config.toml
model = "masked image model"
shared_expert = false
conv_stem = false
beta2 = 0.999
max_grad_norm = 1.0
Rows from block 5 of a small masked image model, named by matrix and row number. Rows with one number within an expert belong to one neuron, the router's apart. Each number is 500 + 25 x the weight over its row's rms, rounded and kept within 0 to 999. All counts start at 0. Numbers have three digits each.
After each expert's rows are labels from the 100 images, of 14848, where the router gives the expert most weight on average: "colour at peak" is the nearest of a few named colours to the mean colour under the peak. Only what is clearly more common there than usual is listed. The data: aerial photos of the United States (SatlasPretrain). In brackets: how many of the 100.
# router: slot weights (model.blocks.5.mlp.router.weight, 32x80), inputs 0-79
# up: expert up (model.blocks.5.mlp.up, 32x32x80), inputs 0-79
# down: expert down (model.blocks.5.mlp.down, 32x80x32, transposed), outputs 0-79

# expert 25
router.25:512485458529521482488494508487471469537490482536498505526530488484512467445527496508462480460470516472471464491494520541481493515520489443524507461526504490501512521510477447510496513497528499539550475476468488508492500508436521483485505509
up.9:541514499555515520488479522513493567503471488510481481505512523462515519520478526523520511457492492502481481504506529552523543534532535514508498508502512521522504507496458543498537515515497551482536502534487516474542491527502531512465490531
down.9:525477512474457543495479496491453488513516529493539498496490548553487532485459475489543478458549468556520508511473522485488488497523487473544531534486485485489494496517511529533490456518507492484485496471483516485492466518521490498495530523
up.10:480499502521544547519513508453465482495503459495535503542486492529493484502527478516510511483523525486434479465490498537486522508489522526512502481548500496529535526515523453561528554472486513516490454492486504490493488524482495526499497503
down.10:508516518528477515508480517514505506504505505459542450459509508547508503507523484532516528485502550558489432494561532490515487501487500496532522503504465502451511478505529528515544515508464499496512492495493503511466471508484478449503519499
up.11:483464526495527511479503477523523486522475543514510497450479500483475472504485514479484506507487461490542501475493490521497498476488505500533494511471560508519468474522519553459521469543487483505483545494515551507491449461495496476465475465
down.11:501487503493548496461466480489500468486519487509517501530527508466510470510468489537504470495514494527561549519517500471527525509539460454495543527475533533499469524518475541526503498460491515480519490495500486493492529522543513468466470493
up.12:474505507512531539509513504482519506522523510474534463463510541518518477486499516544491498511502493485446483469469498575471512508457470537527546498546476510475514516492535478495486484488474492514491527532480483526523520510494500479515456534
down.12:512478510484507459474492523496479500485507537524503489481485458547501517514505453461530521486466487495496526480521471466444502538504497486492472463484489530503496537484495470502509511478502556472477496440515518493459479515507541441503487511
up.13:503478476514480488471509460547514487525561508526535493512479526507505479511519520579486490520507516515539461467476487455511496524507505485503554470498507484476512499514505486486495567505508504537506511489523518485497456481487491469484514545
down.13:489488445516529487537491469507527519509498503525510515497505494510518482505510496460524505518489510468499487487515568503500566473501469551531509485496560523507504511468509465554524497496461490492545531486493510461483493526516460487473479490
up.14:525514520457523444486506508513523473507479485511446503527522464497498493511478504531557482501561515494496478506496512509494506484516516531509448520483518512559478514479463550538490474503486475492520520446528464527496474496476503503490509492
down.14:499498475475507538506508518485455505479526525477531475499501465519491510512497520495472506511573514462494495466462531503532479466523498469524481513500513503504473513474523560493523495474485499474467517541532473483506470513553477489555479480
up.15:497487480502500509485531491463543500527535467525467526479500479509505504507507468506505491500495493519424602480501487462501485476499486481493462492501475473447510511489506461479502497536485496492483522453510478484462499484487515510472485512
down.15:503463492477565492568512473486490488485492511512465498507537530504505488514503500519516515503511558546459474512494458505471478552509518484512452496524528495504507497531512530501515498501488533506455531542489503497490487543506505542490532517
up.16:477490486505473521512538503448514489495519515502509503502483462525511509495534473524506514520525472523430560474470507525462484508466501511497518492497473472469524516537524469512513521553483490450496495445541472514493488504472483533507510497
down.16:494504491538570484494479491504522469481505522555478519469491492490519487529544495531488475500501505522509453483557540531489482481525504543512498474520524512498504449492522506508465495501472532489473520455480504506502454545493476511472514496
up.17:539542536489463489515428496505498504486523509503468428526475483498456531527488487467512485509524476500502488501513513462504467519488537498448468503510487520493491476515475507527468527525511534535497506494524511533515511491504513489490514438
down.17:532478514459457500457534526480518492479470502484500482488511535492454485483504495481473474471478483497469515479515553459486528492483489482452497487508494541519507536501510551518499486515482515553499446514498501507528471452491515531530519509
colour at peak: black (91)

# expert 8
router.8:461467516534483533490530440517519502469493518496524475464455505504479491512521491525522496523501455470501521509457431537512477483503499457509497487530536512507544483475518490479483500497480479504547507503495505522541553491512500516508483525
up.0:478504517536491522480545492498523478475501490521525483511480463531510493519488462495495511493482515496484437486507511484512483459502485499499507499613524529490530462492509516480521471487526481509516518506485466510528572501506500503479482497
down.0:480465494500507532518515529510459483478463545510458501514538482534432518523503503508499498481482541472511472523532487515494493468510515511458481467513520505476502514483513501524508499526458538522463484507504516550532462498462476448504499507
up.1:505494485502475520551441523476487484472451485478485506507493475524473520481495487503555507532574531496494486485509488505548491494484501477477497528436526526495504563477526502515479488517509514503501495486480528533499521514527477529477484481
down.1:507490481475504527468490432507500556524460541519530477535497538483520516493496483522506481486492467521518497512468534503535491483517520527458500474467497483469470474499542464483456484513475518523468464508528517543530499511493507516488499528
up.2:506533506480567505528501513517520528514557495474542531499507509512533524483513539512475499525510485510506459433518491526471490505539482523502486484547453502458513498476474483501503473480488530505483525504495540495490507474494503473468521545
down.2:458481479459500511488561554458531513523516493460502476511523508491480500476511502500484502465507506528493478468468496500498483471560491483513523504497509549492499487450512447480493502508475540480468499447482524497493453509478513486487468496
up.3:494502503477498498554503484383519508539477507460516476484489497490534503511484513530510525507473499510481501473489473452507495497481489506489531550500519508493515461518553517533501505497491493487497474536473514515503525529523454507493504488
down.3:492516526500550531479496524517488453511482498489500478483433455453531499464474496495495492503465485503501490454519515555480510543509487492488479493488509491452521536487489504476475512500538540493510544512525507518452502506454488471509495510
up.4:542471499508516474524472522509466540498488523514526490531522486463524490499502535481481526507492529490532482514550512527457476479568489478440470488497533498502504498485491479525500488521485513525524540529488537509527485457493500467516525538
down.4:503480497516483491534468489545475517460454508535497497489534517505474497497487526473534511509544482498531543530526479504512505482511524551531527516480518531508505493533509515496479500526461581486503533518527504508492507486450536480464497504
up.5:541510509485503511487511505533471494515478503464485500566506522483506507548479532484528481480506545484531542483548466540475489527511575516481492473477534490509507478491484481513509529525515513509517504433501509501506483537479533488500498494
down.5:528492503496469534513468474513524472500471518442510469490500557438503510497517499509488469507533520532529462466534498486503506509474474514513506522506543509555542488507528526509482503493527539501511525439511529498479535481485511504503480514
up.6:523503507518505501479479518501481511457505478512499494507491475479507525479498481485539482456535513468476518549522503510508477504471489519486525527553493484507551534463467552485516510470509500496520533514501504545500506488525528552420495498
down.6:507499544477498516471519514495476492484508520496487471519451531516542475511476489543499531480509500513561484504507535494518486546545516489482549466504486477556497521496509507482485498500475482511485485470553523530495454514551501500524535499
up.7:493524494499497480451522484600516498469510510520491492504471488497503477507526501489480478511492502522547472520490490488513492496462501482521525451569517458486489456509499488487511494519519491505493494530540507450521473482479533488484463516
down.7:473484504451528500546477513554464477547517518530496516455521482514497518480479494548498486502490539519483463524501479513535509511478514509567481521498533516492492489496498527492488485513490518529517499529500510488452513551526506528507550482
up.8:518474518465498533473509485474495500520549501506523461476474476492538487477532515518511486521491523527500532439466507560548472473457484537514517469561504496513485488507512492524508504517481482466483510508514495449485483474510500486503491461
down.8:502508505501509565486477522510463493562503540477480508468492479491542508531448486515491515466484502535461484503515470511517500518546486459529437469527509489534502466463496524508504451493490517477494518502491479504487492465475506498510473495
colour at peak: grey (98)

# expert 14
router.14:519504472498497492513486513479465500474540512527484493476496509458492521513548533485496445550504518512488538538523517489485497541495534501480515446487485488514476544489513487517429540517516523460494470540521497499476484496519465488489508475
up.0:510508475505480505490518522495487499450525502516582522518480507458454510447521502476496493516427468527500536488505516468458521536494476497460521502489529489501511528477505491523459487514518494486492468507509548489521494484515498489460502506
down.0:499491461490485514461494500493499491504512480487420507520520523552518517494444545509508512491508473499470507504503484503442494505508494490455553502525488522479503488536498508470554489510500505501491524452533497544474536515519519510525469473
up.1:524527553510486493487516529482499523532452509512484530502537533517567496500481498550487479494516486502477478527507503503550509488546537490548499535545525510492518455504507468483511490426490516530498501517490511504514516505515493530495512497
down.1:469519492500504520491527471495484489510523467475535482488497469466520505510499494473514508529471485507470540458486535533496489533491499464478504464467517523511482522553534503486496533531498489491481462468536534542457561529520516476507489468
up.2:485489491456453495490516479517509472559512476541481503504492534518527485513509499474454499504514466530451498518468517448491538506456492494555489491477436532514465493514491508492510534519456490487544522499517509493472501481517498493509490506
down.2:485463493487527493506508470564465549502495514529414488470485456499481482520497470510495491476524543504500559505512511494491482475466516502491485482512498508468539503516542482503530479487498537498490504485511498481476495546489499475544515520
up.3:467489515450525493544508518576509489507482508513399501480485470507527499483494530494503484488501511535469522499491475485519480477487533528478495516466513523495489507474518529511487550502483485494525478488510458516495484493488450498487473497
down.3:550519460505514495512465503500501468479528505539511512476496480531507530540490476504474491484536520519496525478507473543543516488487519517483489488515485510469532465554503491516547507505549554503480483453491513529493460550494513497527480494
up.4:527546459477467541459480488472463506495531456493486465506478474521484493501521486507519481531507475505482498514521493510554525503480493490513528497564493510515487489479531511537478471485497503472518515552469575511467517495498477502500497480
down.4:486444503506478484498478488575507491474523494538482519527505488491448497511486522507516494493535482512508473516521505460497494490527499538528549486481552535497478449525549484481515485470491535478482469523474519526508524508487527490494501467
up.5:498471462524497516552544461453480495455489501510565474517505488512498433505499499505493484466491486500514466498457530488517521521486477478502528501520486485493486531547487469469494490509501458506509556457510527508527516513485490509473488490
down.5:499456478489514522495529504503540461514503488446519525514483467503492477473463470512499538516505524502526505503509509527454500542471508508482517513504530463465500538521464522495517510504447496471510481498541475495494564430492485507498494484
up.6:564514514468538472484459546501501502491516492539461561499495527541501486496470484519478516480474471499476517476509502480519483506523536486523470545490454499503541506489496484542546502510474533489517527455485514470502504482499527501495523505
down.6:506483495485503472490526512489519508513533535495440527508449471507536507475488468492532509480496521499478549543508542477494546478484503496475536493526501524487511463545485504498533509443508511506524522514570494524501509484494513473540491493
up.7:510469444467491518549518505507501477478485478514498504466508493459472482514490482452539503470475546515502509486500519474450517518503485509549534480487507469497492522504504510503498546527513496477503483532517525497464445460458523526496456486
down.7:510491510486496480513532514490512512472498519528447468504515543546503476481498492505446507517538490509495453498513459505491472483479483510505466523454470464480498480512535522470526518532558502548490524490495526512514500537499469528464510457
up.8:502516479491484498521512528538511505481472512535511501537468513521547523527475489517520517502491516487441474471484462468488493454498516496504513505477501521504528516517510464462502517468532496521449507515460514500556524499501510559494465556
down.8:503427535487481539532557519504507469501466499487499515470471463528516528475476538495450507473484450504469554470481477480504471516471473473525500497493489473517511516516484481486501488506549500515500517539491496473482524504520520523508501512
colour at peak: grey (96)

# expert 15
router.15:515502518504511540496466467505482469484510535495480465522500495517506484509465487528521521514481493514464504493547525461517473540489500519493483522531500576511486474478524459512513493527465529457462481505451514538515519486519459534473492503
up.0:546543503518515485541518520496475492502508474522531509483517485524521477494457484502484451504563525506525485515513447501543518506475497498494505519479484511464529473507513456491482515467480518509535456487503523514550521467495522544538523508
down.0:550474474500530513489509502460479491505517523494491464492530525486486486480520546493502500509517482495539459479502532487514548509521530485454500469496476438528458503510522531513495565509461500461466513490544520516504492518519505523524477503
up.1:525539496491510521488519511516495512520536524505498476497563427493511496507500455494536477484556517461474466493488507449503469488526518485489483477507479538507531516489504486513489533481530508534500475517477502526562488523520490506507472538
down.1:502459482510493507501485471488499461486526467486521518499513537443506496474529514524504482493508475472477450486509521545529540504496516537493474470514487487511490461508462469520530515515443510553487509512541502511509512546451535522492509504
up.2:480467415504487513505526492467527498504503509490466499536484462556459455519447489506522493476530489482519489490510501449537469508501505512485472526479493487508488495493490465499495463518481454514487466478495504493528538518504481516464511526
down.2:505499482522511500510536499515482529491484449495477501407485481487548530531507495497481539473470518482480477500517515480478520482514493485470506511496536469522513467536540495531492540535462521484493521515476481523505451531500510469526487506
up.3:503499505493505513522510489552468504447475466502491519546493515497561486495537483481512500504500465495465539532490518469498521452491498498481481501524525496507477558495498459482492454512497493532503502484499431507550504536477491515506509462
down.3:502528493512506505555485497535508489516449516490474559544491494459463446463496490522473538528467504509484478502489478489470524487521475519474498519515481491500483506521492503436517561516485533486520526512483504487507548492504503532480497490
up.4:508471545481477475476484495505439497514469501526530475472474538468484464473500504477475521515475492539454504476504500490494535496518471513498500493492454504491498522551492508494563540500504468488483549526514499522481469470494476512465494464
down.4:503510478477482485495441519506454490510506517509505542498495498510530498516453504504482489468488509581482470512519447525495497498462458500496477488484517533483490503452487526496498458498535523468515533494453511487477531484496476496545520473
up.5:498482515493455493503492505500506501526452495504562483456502530470482498502500463487477520520488474520475486493494527501474546478498477510518483500495457496489455518522538525464521526524519453457497553471500512523493485491507483537507456446
down.5:522512513484495554547474495493463498534512514485486491507544546491504461520474503485475489475504537499516470486507432517493518485510478509487484528516501453478488561527479529501519455491511474512521511485478516514448530521463529524502521509
up.6:519457549546488496490488492507503504466454534511499496470472527472495507513507532508428502517478489474517474501516522560471497500514532483509482459508488507509503512517518560460517507523506451548517515498514487505475510502539521484495524471
down.6:473529519488496456496509491495518522492531495503469467492497524527529505531522498467469458507492476456427466516480481488485512528503474522502482511530523504474491496494545539457519484483529528480512435506461485506497504467512480475526528530
up.7:478549465473471517507511548509502515533494479464529526515518550469545486496506514535481547492487494477567468488510495478490456500540525446526498524458476493494519512551504510495527482486523535500502486487515482491501475502486497522490498500
down.7:552505515476455519470476510520511522532487528486512484492513514550477538490467520480517517531557502498534468536554510513506516471511509506486504469495506511494515485497518494500570501466510493496528493492434464484506480511443504486501512507
up.8:500561502472476521528517554508509516476536477523504527507484487521492520465504525524471490449529480498495508478522509479503496494541542495514486481526557507463483475474493464515514510451463534523522493535526459465518460491491518497494499496
down.8:504518532475481483497484415521519506516489493502490474491500517526501490481485487534461541525488473507528537459492495517497464445503492531513537568499504543481494547471504470457511503533501477482475469510490511471504519498521504487500497510
colour at peak: pink (97)

# expert 11
router.11:476476477473475483493461534510500456553520511486458507522491526432504480516515523485508513470467483496498465521506488485482506468488481497554502549507490520484482530512479434482506494513493514470491481549484463520482487532511494522461499498
up.0:540521543530554515497522484532486479501460499504471521518514447493521551515496500493513464515537500532482519540489510454505510470516494461519490483552474487478529496464510453506480483477499506524509505548495466524506505511531515521525510523
down.0:528516477508488505482503478484468557532461520439544529501500496486526474519466508514496508518489539512475495532477473479513495478447468511518531552505484504492510485517507476453520499512485510521439531492456503502512482496546525494493490527
up.1:551507542502540513506498525468500491443500505490530490520522549535540505495477488480504474485511514498524461493471491488539498529512474496531496465487529534485556494489520454487499469519444502517533506497505494485526528493484489488554518529
down.1:523450530531506505481493478505470493470474495500461492482502538501444574508515491491504503528520537496488483500515481540501507502495453469500488537484517511430499467511502485463530501508500466532444510479519471493516488522473499524478503504
up.2:519490535488501507506523495519520484489440501494461510471493467542509484512545482500474487490489493533468509512532523516486465480482524471444487554515564472522534483510514471517477566506480508460503514499495481473496468474502521498523496498
down.2:511493529500513492520495497518455510523506474474522494500532479536513492483464441510508484521464547523521468490481505486505476501498498496529491519513474549434443515501521524486504506480469488483490495566519540500496542502477464515483537520
up.3:492497488486488498505473515521542460477507484516481516475488467575499522500518491483482531499450495503515503524490493464456502496499498516476504538477511530534527457484532500542505544512530483448525487556481516538469482520477473510514493523
down.3:506512501495515534496488482506461487523462531472467460537468468494560495474485492512508486483507517477521510501502516472524486488508524478471523475498463520448510564506549500470471532476470511447527504540474518492480485498492532491469491508
up.4:517496489528529532498519526461519501512478470497496499519570470501479519508483499509506496508509557496435491486509516530473515467530518484481526508484533526520491547502489507489501586491522500499523511474478524490540502479506505544536510512
down.4:461540520511508500462489490512514517524543479466495462527479513474512488530467470512534534517468471486491518479484530527512503477503453471534454481441462508523529502519501477482520501478463493521465489511493505489482491444544501524512501511
up.5:485466490522518510492485486490505476454485514500525508470477460481506499534531489446484485533467529517460483509472530474490528476472506513436531481516548502499476500516491508485505536533495470485501519525502515484527422524521520489518473477
down.5:509517535468483482490481523506511500531495517465487493524503487515499488513450463519511488502540512497477494485550482523517505498536464509495492501520514494473482589478487497488485494428479522503549559514493489534482514532490513534477490516
up.6:483514484497496462458493506493494489498523580496482519479495482499510490473464529466465488497494534491452547498486474519475493454478527513474492511530547523471494486487526495519502534537546513475526522489508508467529507524469474517529468481
down.6:539539477509499532496497547517485509484448503533507528455492477512503487465496518500487501491455501479499516535519489461513489469519478478498523472508478544506492496472502480492438500480507519506492539447492506547517447511486502506542452513
up.7:519493488488507520466534481530518467487437474503472487465487500490509482530535523521507478566493491503456542526484493509493508490504488479488532480542495510503501492512510421469491527555486488481501523480506476507529484502517493489448472477
down.7:460525520489530498482460523495483526483496518535468496476488504471539466478502501496416487524471496503514494515503507487455449486515500477484531497515479514498532537469486498518463511496512514476549524560509516506513510537488511485549508479
up.8:490495505515471489440522498508538501514484460527510505503498484511484467517464499515500452485522492502502517522497480478452498498491495460526489472472517483451504489544500449493499517518490511513497520452523447475485424533487550482496509497
down.8:471518524477510498509466479496462499530507498509460476470489507492500460530526503499478522496517550500488485516489476527539525505494478504534448518464515530532514497480489497538556474487504494468494523513486506450497570495513453532524531491
colour at peak: grey (95)

# expert 1
router.1:498522498544538452487489496494492505500448506524495510489512536484459487475493505554462462476472506522547470499497497542511474527530502441513531505486544502483494528479499500490524512496528491502427522483520482504493466496471476507488474517
up.0:496529477452475520503460506471486508487511527488479495480494462515479566483481486480537495553491511534519528481476472466504465473500527483536507500491499523496524526536502521542462500531508510471480500534453500454499532526535477489505516512
down.0:491505482517518491472479521514516513503478578493500497498488492491477546496484483477503463484517529493497510490482502466532480490491452522457537492463528534468513467513488489551487495537465515512487487452517476512509425522499503488531527486
up.1:529466512474484481568516493518477488487458460560494510518502522463496472502482492467511494486555486504511510521499479469471442532489517503525477490492503485486504532474531475440490463463489512495499493458497488493528510503488480471519478475
down.1:519533540484502530444486500510507480457510507458520489467519520517506529462459499497503535502504470508505535572527557488505478496510470513489496543507536492514479506541502536503498479489511506450497546493538482523504502519486479506488471499
up.2:516475507486508486546500510477505538519440489491480498481498522492503513485510558491464527539507538464563504483496525497527501460523532493502538454561470527513476490546500517486481528479516511504508515522507472472494539503515495521517506476
down.2:453508510503495500471505503476530520521538478462463513501494497476490496513484491529484497514496491489535496495516525531532570532472472491537510499474513523548473519473467534500468486487526501493527543502495506501447477481481483553513561495
up.3:513505509505570483467509481496525494517477469525484511523503512494539518481503472507449469489508491481535451524485500532511520541491496493475516477526518487462480524507485499510523526511566447559508508497498470476508457495479524514533520517
down.3:519492514553516496556519498515500531462493475489546485510529555494502503501545475530499546485491521479537458538495527514489500490525530504498471525474520504480539492489516478486470520516479519547470486493550512504493507491508454544507479512
up.4:457471525489524527470512522531507511502523509465555515511477473514510514506461431505469497479515517489469511470525487504496466527529502512495464498494498520454470486488508464500515485490479495494492469431470463531500475507517505481525457465
down.4:535454486475484501513493485520446493493480496492531500506516492473509499522490534527508535475517459494441470517530495486512517490506509506461472474539475539481464499509513485496498520523424512514496500510449507484523455500516488490553516537
up.5:507490517503514493456478490499509496511495537537507477517503553463460514519528461532481457533483510506514446526502476482517528548503488480469459493537478489483468553498503509500505499443499485541552504497483493454483498508494514469505490505
down.5:501469440536559505558531489516472482514438510499518510508471490457450511497563510481493509508498514487486489501509467531496473521492535504481506494503471496481509529525505497500498476513522498526484502469521531511490470526537460488533496530
up.6:541519539484480569470492520511559500478456514492509503516485478483498550515530498483501480504499481497425475469525510459517481475493444480464509476479470519477484472493491500492506486483493494498492505506493467484479452474505478504524472501
down.6:536534501471473519486475502533490521500524499500467515523527489527511496548457533502482519496476531481533517506495490489470503446525488514532528487509488489529536508460523480465484505467479532455476529523493474532485491451503477448502457514
up.7:479524477520552477501466478500516459503487516495504493469519538469514489483538475547476491482521493478505437503530479545482495525500466505505510447469527508509523557521488532502516497456516503526481514512479528504529488543466506510488502534
down.7:480445506520498485521477485538505494498473486506527509473499507484463483456521535482490509502499512468494454474539533513464486497505519491525458493502478449487484489438508503521467498514510554537513493486533473470490503504510488495508422516
up.8:518510530496501479495527500514500501486491511487494490490496487494460509514479469521527510498452553490519495455513508459458475505572522532487490445490461497479541541456478486484473457505504549515514458485525519504512519521512529519479516497
down.8:514539518477492507513467532501470499494508553440514496487499467522559534500494511513491537484494497474497532512484480486485504469531463495477517493538487486481495511501516470506514519471500456512481489493489512562529485530501560439527493496
colour at peak: brown (96)

# expert 31
router.31:541500520514444491449506495483493524482487489509515446488519475502462500469505479515513446542517519464487512481467521478547482532501494482520524468526508502516494488532490492533507501483517472492519515520501509512547437558492463492487495497
up.0:529538455508508506523537509472462482499560458481507507533525539459534492485494494518514526482497485494489475511543509500465481546524475491493480466511506468488507454485521470498511473457457533535515484487498503524505503509545490474500537495
down.0:485518514479458496501478509533446458511516546519516468494472505477483515529487533476532543493489503512513506509508456501504504500490498492473488469538476529494495468508536499501485472570518552505503519480494487513452434521511500523528485487
up.1:494483447513520501481533523511497492503544499498491486536556525487520482528522479458526467489477523507509492548509461463501512492500501517498502522471460490530456470516468473496510495494491559503547483490488505494488581507490499518513486475
down.1:538498447517547523481566541506486487488521515509506499527542526501509499520478513496493528474529489528461526542509448532446510476479485519473464504484509530494498527482532474508481482515498521489509490509541533482503544512498524469482514500
up.2:491529493544498493513509514488495500490515467484467486537523491514499503494487544489471513468462536479491497488521485529493504532575488509552488519456518525472488489522470505522505535479546529505462491511446487520511467518525520512545516532
down.2:481538514538515529501573533538490514517476498518496453502497474496503506526481504520482537460448518524525462503480533476516515523521521494514510539526511532486495498458483478490526541466481514504477472560499539513515518512493492508515501526
up.3:486502504484453561530474460496513469496486452477515484480518495459537506514516496485494491533517488532490539513493545458516502492514498534498539474511481498488470484495493482494541512543503479448516514537493511519503480448481452495476477527
down.3:508463509469518531505538504504473456503505543504459514560539481497521479503512500465519462507470490488525531478550463526530485513544452519498517526494512499525497513510518467547538489512492524496510507444504517491516453488493509481521501488
up.4:536469465494467469507493512520479482537538509519431503497511460472487455502477526505493504500483492522504527492504478508476490475496506485495484502440491523477446494537521493466477519484498535506507494520529493538460481477462560524480517511
down.4:496532505496485504517506513474477482522500483531505516498539485525469470493482504466504502468537490509518520517555484521515502454567522514533489514509562474528473485516491509475510508451523491524483565508514512469543481483499496451516479495
up.5:524526503502473469520517564516516500505497473546523495481498461501517495479455471468468520489520537534458503541521504506474516503495531500511504488490504504472537483507456536474508473481452529539489482457494518515484532484530515444499500492
down.5:499453526464450530538543512441502502482470498460480498476502515482464516491476512518553481471526531483490494453505528471512495539492508494485481547504494505498490510513483514537512532491484517480518469535520466482499477538498486539465498497
up.6:561523508489518482474484511505517490514512481534449527514501494527529505510525549488506500481541532507507505479517522463494481503539519549492506559486525520506502519496486535470511479525464496496535509480462473461464440503509473492507488537
down.6:517527478435508492518514500546474508492512524517507503480493472510448505520490504471490509481506560466473505484509473509497508551483500493506465504486535498526538455543489527444550510531500494500520509500472495543466487504507482495549521496
up.7:469491496480471531503497472450515487486544540485501479483470504503506521524500491502492517524471484522450595488480540498489506529504505527478527527552484531510495514500501494478518529540499483469492496525469505504497507468500464538466505531
down.7:481426475519491509452526501489504438499489484481436486463492513495531481493505498490513498517493521494457529498508486496503460531550517537502500553495527499498489527512520526521511518481473562485504516464468506500483499495466511532511509501
up.8:487509519503486573481554490561515517507481483501469492508477511520524493488509503470515480509513470484449568494507515461479491509477526508494503493530486504504493488518489446523483506555438484520479488501540511492503488509490492527455493498
down.8:481492489457495506504484503512467431503522507516422491460498526468516477501488475484536484494496467490514482506561502520517481498512499523471480515511493504505529516536517498465503507491524537534520513458513522511441482530478505443503505503
colour at peak: grey (88)

# expert 22
router.22:519510485480485476529488476497498473496507551512471490478500508514503531510507508500502509522466501531515536523540522559484480462489557486471502464500498467499489503462503516445455538508518514462502477517552499468459480459528524505514497523
up.9:514501524456495518510520491456509458467408514484529503493505451484498486514536512474475516524473537508467484505507500487500498471492511509460505491524474521527501467500547518477452560515493463476493519511477475517503493511506476516479485506
down.9:511498491509506529515498517492474510489478518541527519527468449442527506489494472500512476486523486491472497503506489538529492484524475492505476478565515509462475503475533528530524532438523510528469517532544525481494497501511491459548495477
up.10:514500509491467527523513477505509488536468565480484492508500532442476495510484485481551505495542514501515528498496550527506514498434490514484529521503518527496473521498485522442514520509461487504514549481515523491495465470521482491463472508
down.10:499521548495499491488480473499459511463506528485517551529489525473496496496523512520483482499508477516495488491425519500522490465506499516454458508490532449507483502459496519536497494470495504468497513500457519511476461473473487468504459446
up.11:487509488515462506503431502460559458476510546512483492490511492528460516501520515506530500454500550519534526495487504505507495495488517502485539509509544499518487448492523506465507588526479492487478517509500511516484480497506501509519484520
down.11:468522499509509478493552528540464512485492557491485511538515454491519478501518497522518498480513489508450529511514488428516466497490536472466507446504477475517511492485466478511491521466524515498509499547498523493456502499511502501489450515
up.12:486561481482491502529494554489521483508451497502484540502542457496491555492525448527509478509482469478488513489511495523480477509513550513536483483521486498534520521458499481499527531463496541487483504513476516524529521535486485507529511527
down.12:512517454531538453495515513517530514482513503489522469539471510472512525523496508500493511460508497484453471519488527518500521478541527498526507432538456507521498473482530471481537504514459543509463526490508484521508493492495510498512472551
up.13:511490528540510524528516493525470491563385494535512505526490532489504501476516499474464511514525516495466496523481521496466502503526535523501467460518487497513514503498509494512515486486487525510488516496518466529540488515505513515470477462
down.13:510523507525478481464467482482482527510442500516529513452499532479505524498478532546485468474527470498516469500482531491498509509451517519458503490510560516509499486477468470490493535517511475502450494538496514497519505480520486452453518480
up.14:510486498475488448472501489534533526478509484528552475528492485485512472481513479485481467487541476489502479499512456508469499510528520487506487511484472485482501523490499456536528532455541497530546501487504586478520495510476499490538510499
down.14:467526488511489478553475488522516484519514443525502462499477516515474498486432472481475524499517478487473507535486535506510478464494479472511448503477454541500510528479477463452479484536507513479525529478498484497506517499499488519473487535
up.15:473502510464562547501463518514481526517545495490498501512523512455506493511473499503464494492494525530513513484528528492470476513539461474531536499445507536475464502530442473533492480471498507512491485481483481467525476494509501472491538507
down.15:478514524458474515530466517515540475530561486505499486508469480506458547491511470539508494523469525510520500472509510475460517498501555458528485485492502494523484520476465501511530543510497555493496502519501475501514491490491525451495453512
up.16:510507515472503516548443492480522457474496495470523508493481437512509473531489518511567521520502452501478478510489521486501483521494511523490551560528541515530470490516505502526466512503516506485509498486466478519517496540509490525507461496
down.16:510485470526489472458537519475453518499504524487558526504507470492527468536508484520522472539516506487520490483539519484498504495489515490487464479520508471472493530507535574534534464476533489471512499483488517522466496487501546498539506512
up.17:488498462507526534510514500516461471490484477492506532479511508509529528500525500529511460502491502510528508485510473505537515509489510478526502455529522460462500502545520455495471508549469482503525491476524440464487454540464533452488513497
down.17:484462518515495489509479487471490488496547490489460541504500490528495504487557508493483508482507485471471493503497488482505487502502524517503490532473515517448495509523503498517580485503512553487474552534519505446470537507494460547520466509
colour at peak: grey (94)